config.yaml
model: "class-conditioned image flow-matching model"
horizontal_flip: true
cond_dim: 128
hidden_act: "quick_gelu"
moe_every: 1
shared_expert: false
patch_size: [8, 8]
optimizer: "soap"
adamw_lr_other_params: 0.00086
epochs: 39.4
lr_schedule: "cosine"
final_lr_fraction: 0.01
warmup_steps: 1900
adamw_weight_decay_other_params: 0.01
Rows from block 5 of a small class-conditioned image flow-matching model, named by matrix and row number. Rows with one number within an expert belong to one neuron, the router's apart. Each number is 128 + 32 x the weight over its row's rms, rounded and kept within 0 to 255. All counts start at 0.
After each expert's rows are labels from the 100 images, of 14976 (inputs lightly noised), where the router gives the expert most weight on average: "colour at peak" is the nearest of a few named colours to the mean colour under the peak. Only what is clearly more common there than usual is listed. The data: crops of objects in photos (Visual Genome). In brackets: how many of the 100.
# router: router (model.blocks.5.mlp.router.weight, 16x192, trained with AdamW), inputs 0-95
# up: expert up (model.blocks.5.mlp.up, 16x48x192), inputs 0-95
# down: expert down (model.blocks.5.mlp.down, 16x192x48, transposed), outputs 0-95

# expert 13
router.13 [133 141 171 164 136 135 126 128 103 138  97 112  91 206 169 176 151 105 123 123 170 142 145 165 189  69  83  94 111 115 161 108 123 114 108  97 125 116 160 127 146 129 124 128 100 161 139  97 123 133  88  65 109 111 139 117 100 156 112 138 142 141 148 170 138  97 169 153 136 155 130 155  94 131 142  96 134  84  89 126 136 136  96 141 114  97 154 109 120  57 113  90 121 127  75 141]
up.0 [ 89 142 139 118 158 155 112 130 102  81 137 155 158 145 119 174  77 133  78 141  96  78  58 146 112  92 154 155 152 209 116  76 141 186  84  83 142 100 127 152 174  90 113  90 159  72 106 147 144 138 112 163 140 111  90 123 133 141 113  89 169 170  82 138 190 119 122 146  97 151 117 118 132 135  96 146  86 129 176 122 131 132  58 133  69 138 144 150  91  93 126 132 124 146 113  77]
down.0 [174 159 120 169  82 119 127 145 205  76 123 192 113 154 109 139 156 123 145 128  89 123 127 145 132  80  93  96 186  70 110 129 181 136 146 157 167  78 154 149 106 172 110 118 117 137 158 141 146  96 176 108 126 151 150 139 169 149 137 116 146 111 157  76 184  60 179 176  49 217 129 161  98 136 133  99 101 154 203 162  79 125 113 124 104 129 143 162  90 145 110  84 122 142  94 105]
colour at peak: white (74)

# expert 0
router.0 [148 123  26 165  51 124 136 143  82 102 149 114  90  65  95 142  74 131 188 154 177 109 113 164 103 100 149 173 119 104 168 101 122 103  95  84 140 113 136 110 198 159 112 124 127 133  95 139  99 190  86 170 158 122  89  85 132 102 126  93 156 145  94 112 129 112 132 133 129 145 108 143 145 131  73 130 149  85  75 146 111 158  58 118 127 110 154 102 112  76 123 136 106 168  93 135]
up.16 [114 131 145 134 142 119 147 142  88 143  89 125 129 126 137 121 104 113 181 127  31 120 123 156 139 127 128  74 145 143 132 132 123 127 121 158 118 102 128 106 104 106 128  88  88 138  97  94 115 102 166 138 116 138 158 144 125 141  96 129  99 162 133  95 164 172 138 142  61 134 145 128 130 139 212 101 109  72 121 151 123  95 148 149 145 165 117 151 120 120 131 129  72 115  92 127]
down.16 [ 83  87 132 146  85 107 118 128 130 123 171 153 118 193 121  80  93 127  95 127  58 138 155 130 165 165 114  83  92  64 130 138 120 143 136 150  99 142 111 104 178 181 102 105 190 125 144  79 148 147  87 167 111 128 126 188 154  67 109 193 150 168  85 158 176 126 167 155 141  62 137 193 139 128 174  93 102 114 129 110 109  96 166 151  68 133 186 148  70 144 136  96  82 129 121  97]
colour at peak: cyan (54); blue (33)

# expert 14
router.14 [132 141  30 190  96 101 111 117 124 165 198 108  69 134 136 128 146 132 146  99 167  86 125 160 148  70 132 123  73 118 142 131 102  72 117 115 142 156 167 159 197 140 110  93 140 156 108 153 135 192  78  78 145  90 122  74 105 101 139  85 155 175  91 183  80 111 136 143 123 151  90 148  92 149 138 136 104 138  74 160 132 123 121 102 149 143 128  78 105  87 107 127  89 161 143 156]
up.0 [147 191 150 122 120 120  92 104 152 109  84  81 172 164 124 100  99 131  98  88 161 101 100 149  85  88 137 139  95 155 106 110 161 144 121 101 104 170 101  96 165 148 132  91  69 129  95 152 136 123 134  80  88 115 124 153 143 172 184 153 125 120  24 156 121 158 166  96 134 101  74  97 123 147 156 160  85 111  78 157 167  37 115 104 148 120 123  48 128 154  77 137 133 151 150 136]
down.0 [182 166  85 166 123 150 136 132 134  84 110 139  95 157 143 119 185 145 117 146 142 181  80 119 132  79 127 125 146 113 178 119 196 136 156 138 106 149 129 153 139 150  86 132 135  83 108 138 114 122 149  66 107 151 125 161 145 143 109 151 107 164  38 148 125 128 114  86 126 126 153  80 185 149 148 137 106 162 180 146 171  94 140 121  75 116 105 131 128 101 162 117 126 145 148 128]
colour at peak: grey (77)

# expert 11
router.11 [121 145  25 179  76 105 118 135  87 103 118 115 153 165 151 119 118 132 119 107 171 131 140 146 119  79 117 121 101 157 155 103 107  88 133 150 151 138 122 174 185 141 111  94 131 174  81 110  88 170 118 142 151 106 112  90  65  97 143  61 172 165  95 159  84  90 128  97  97 157 135 199 113 122  79 123 121  78  87 178 129 144  56 187 136 137 104 104 110  62 147 124 125 152 127 167]
up.0 [191 169 144  99 137 118 121 172 145  82  87 167  83 159 131 168  87 133 130 125  95  89  85 147  82 110 103 120 103 124  18 139 186 193 104  90 115 106 153 130  64 105 135 142 108 143 107  95  74 189  95 136 120  46 128 132 109 108 181 144 101 124 116  93 100 154 146 125 118 131 117  86 132 122 134 132 148 173 113 146 131 164 108  69 166  65 137  56 143 175 152 128 107 162 179 112]
down.0 [126 141  80 127 139 116 148 134 150 180 138 120  97  95 157 172 130  85 104 127 103  50 126 181 182 147 125 123 106  87 119 155 117 107 117 190 149 121 105 151 129 165 148  78 162 172 173 109 176 125 123  90 122 116 175 150 151 146 134 168 148 157  95 164 148 139 136 101 149 151  84 110 105 142  68  98 104 127 138  89 156  67 115 175  95 119 152 161  43 121 110 126  97 173 155 134]
colour at peak: grey (70)

# expert 2
router.2 [124 109 153  84 181  86 122 130 146 129 138 120 132 121 133 100  87 126 106  89 119  98 123 119  83 156 172 102 153 157 118 122 162 138 127  62 122 124 150  63 102 108 125 109 160  97 172  97 101 111 126 176 140 149 162 175 150 126 166 115 118  71 104 141 123 122 102 113  78  68 101  82 120 139  88 141  93 159 152 107  87 135 168  72 103 107 167 129 142  65 144 133 128 109  84 114]
up.16 [152 129 151  74  99 107  90 122 146 137 150 135 191 131 170 111 152 107 131 130 153 164 107 101  93 146 152 143 137 122  83 165 110 175 132 136 159 152 125 107 165 150 142 108 113 181 122 122  54  33  78 172 117  77 141 168  71 149 129 142 155 137 119 128  98 205 192 169 155 118 133 123 118 149 109  96  95 118  89 116 180  95 171 162 151  87 152  96 111 139 135 135 133 130  99 141]
down.16 [146 149 133  68 107 148 182 140 149 129 111 145  52 106  98 132 157 124 127 127  95 162 145  99 147 122 185 104 138 109  93 113 155 162 115 133 171 152 126 117 163 155 142 144 130  83 119 141 190 189  82 112 116 104 116 170  81 115 123 132 104 127 137 152 168 208 188 175 113 137 154 115 121  88 138  88  80 141 148 110 191 112  92  97 103 167 170 154 129 123 140 132 133 129 100 131]
colour at peak: grey (70)

# expert 6
router.6 [116 221  89 183 127 102  44 134 111 161 166 104 133 159 145 146 169  77 168 116 142  92 142 123 128  82 125 150 131 160 134 142 191 175 116 124 134 134  98 175 129 153 124  68 133 145 109 102 123 130 107 100 156  90 113 128  95 140 133  74 178 210  98 232  86 112 126 151 116 141 119 136 124 134  90 158 138 136  93  98 161 146 154 145  94 152 136 113 161  66  94 128  90 161 113  85]
up.16 [ 93  90 111 104  99 138 117 157  99 107 193 150 103 145 171 164 179 123  84 137 123 146 103 121 159 134 115 119 132 119 186 131  41 136 127 140 119 119 145  84  95 106 196 120 113 197  79 140  70 148 157 148 104  62 125 148 117 134 141 120 129 130 123 109 127 142  91 116 121 148  60 106 149 117 161 113 127 175 143 123 136 169 100 143 121  98  88 152  81 141 141 189  72 147 102 100]
down.16 [112 129 195 133 135 142 164 149 125 100 107 165 146  51 127 112 172 113 116 107 109 134  92 105 102 141 116 135 136 130 164 131 137 137 143 153 137 133 131 184 117 131  98 156 125 104 110 116  13 113 143 165 110  66 157 110 146  94 103 124 106  80 138 255 140 134 126 138  90 113  73 136 104 116 132 121 110 139 139 157 139 168 127 129 127 141 105 127 162 130 128 146 156 137 102 159]
colour at peak: black (78)

# expert 9
router.9 [151 120 148 122 112 112 120 143 144  71 143 125 112 191 108 188 101  98 164 132 117  87 125 152 108 108 103  91  89 166 180  95 139 113 117 123 171 116 141 141 125 127  95  81 158 160  82  62 203 171  70 129 169 115 123  63 152 169  73  75 152 169  88 113 166 140 132  79  92 121 137 127 122 138 166  94 184 122  94 135 158 144 167 178  82 144 116  45 174  80 148 165  98 101 117 124]
up.0 [135 136 148 107 117 114 125 149 132 118 161 127 161 114 171 104 115 124 129 123 147 119 167 143 121 137 105 153 137 142 117 118 165 139 129 136  97 152 139 122 130 110 150 141  98 124 118 131 190 130 135 157 116 116 196 115  86 109 116  55 180 106 156 166 169 197  95 167 123 138 140 139 118 128 115 165 116 136 112 161 124 141 188  75 142 167 132 147 132 136  97 125 145 140 172 129]
down.0 [132  85   0 119 154 134 145 120 155 107 147 140 118  62 112 116 161 150  95 156 108 160 130 117 139 150 131 117 107 119 139 180 134 143 111 123 122 112 162 135 142 149 157 138 168 147 119 126 181 171  71 111 124 137 123 149 124 137 108 206 159 173 161  43 103 132 163 127 172 122 147 142 113 101  78 130 122  81 132 104 134 122 122 131 119 125 143 133  57 151 108  71 130 137 132 122]
colour at peak: black (80)

# expert 7
router.7 [115 160  60 123 136  98 116 134  92 110  48 135 148 106 163 107 113 139 104 130 158 104 127 156 101 105  93 141 107 130 157 151 126 125  99 126 122 140 115 125 161 124 101 120 156 143 168 120 121 194 108 119 162 124 126 118 145  70 131  78 162 137  79 151  92 135 139 165 143 159 109 132 130 126 100 133 225  96  94 155 122 154 148 133 106 118 111 130 152  93 128 134 136 122  73 138]
up.16 [163 105 136 135  97 114 146 125 153  92 148  88 133 115  65 127 105  62  87 141 104 133 102 157 138 120 103 116 170 145 131  73 162  66 126 155 141 130 181 153  81  94  92 108 134 170 121  91  82 168  92 190 157 133  57 120 153 122 135 136 144 121 132 147 193 105 120 118  72 126  92  78  94 134 140 172 116 165 136 118 135 151  87 141 148 125  99 157 134 176 121 123 120 157 104  68]
down.16 [ 94 137 116 140  75 174 102 108 173 162 138 130 141 160 132 130  79 129 106 140  84 108 133 151 154  83 139 114 164  91 123  86  76 140 121 179 145  77 128 121  96 157  86 158 145 132 174 120 102 154 119 137  88 172 149 167 114  92 126 153 127 107 115  86 116 108 124 101 118 112  85 116 114 136 124 115 117  90 110 169  99 162 131 166 158 103 107 153  84 117  83 131 117 148 118 143]
colour at peak: black (46)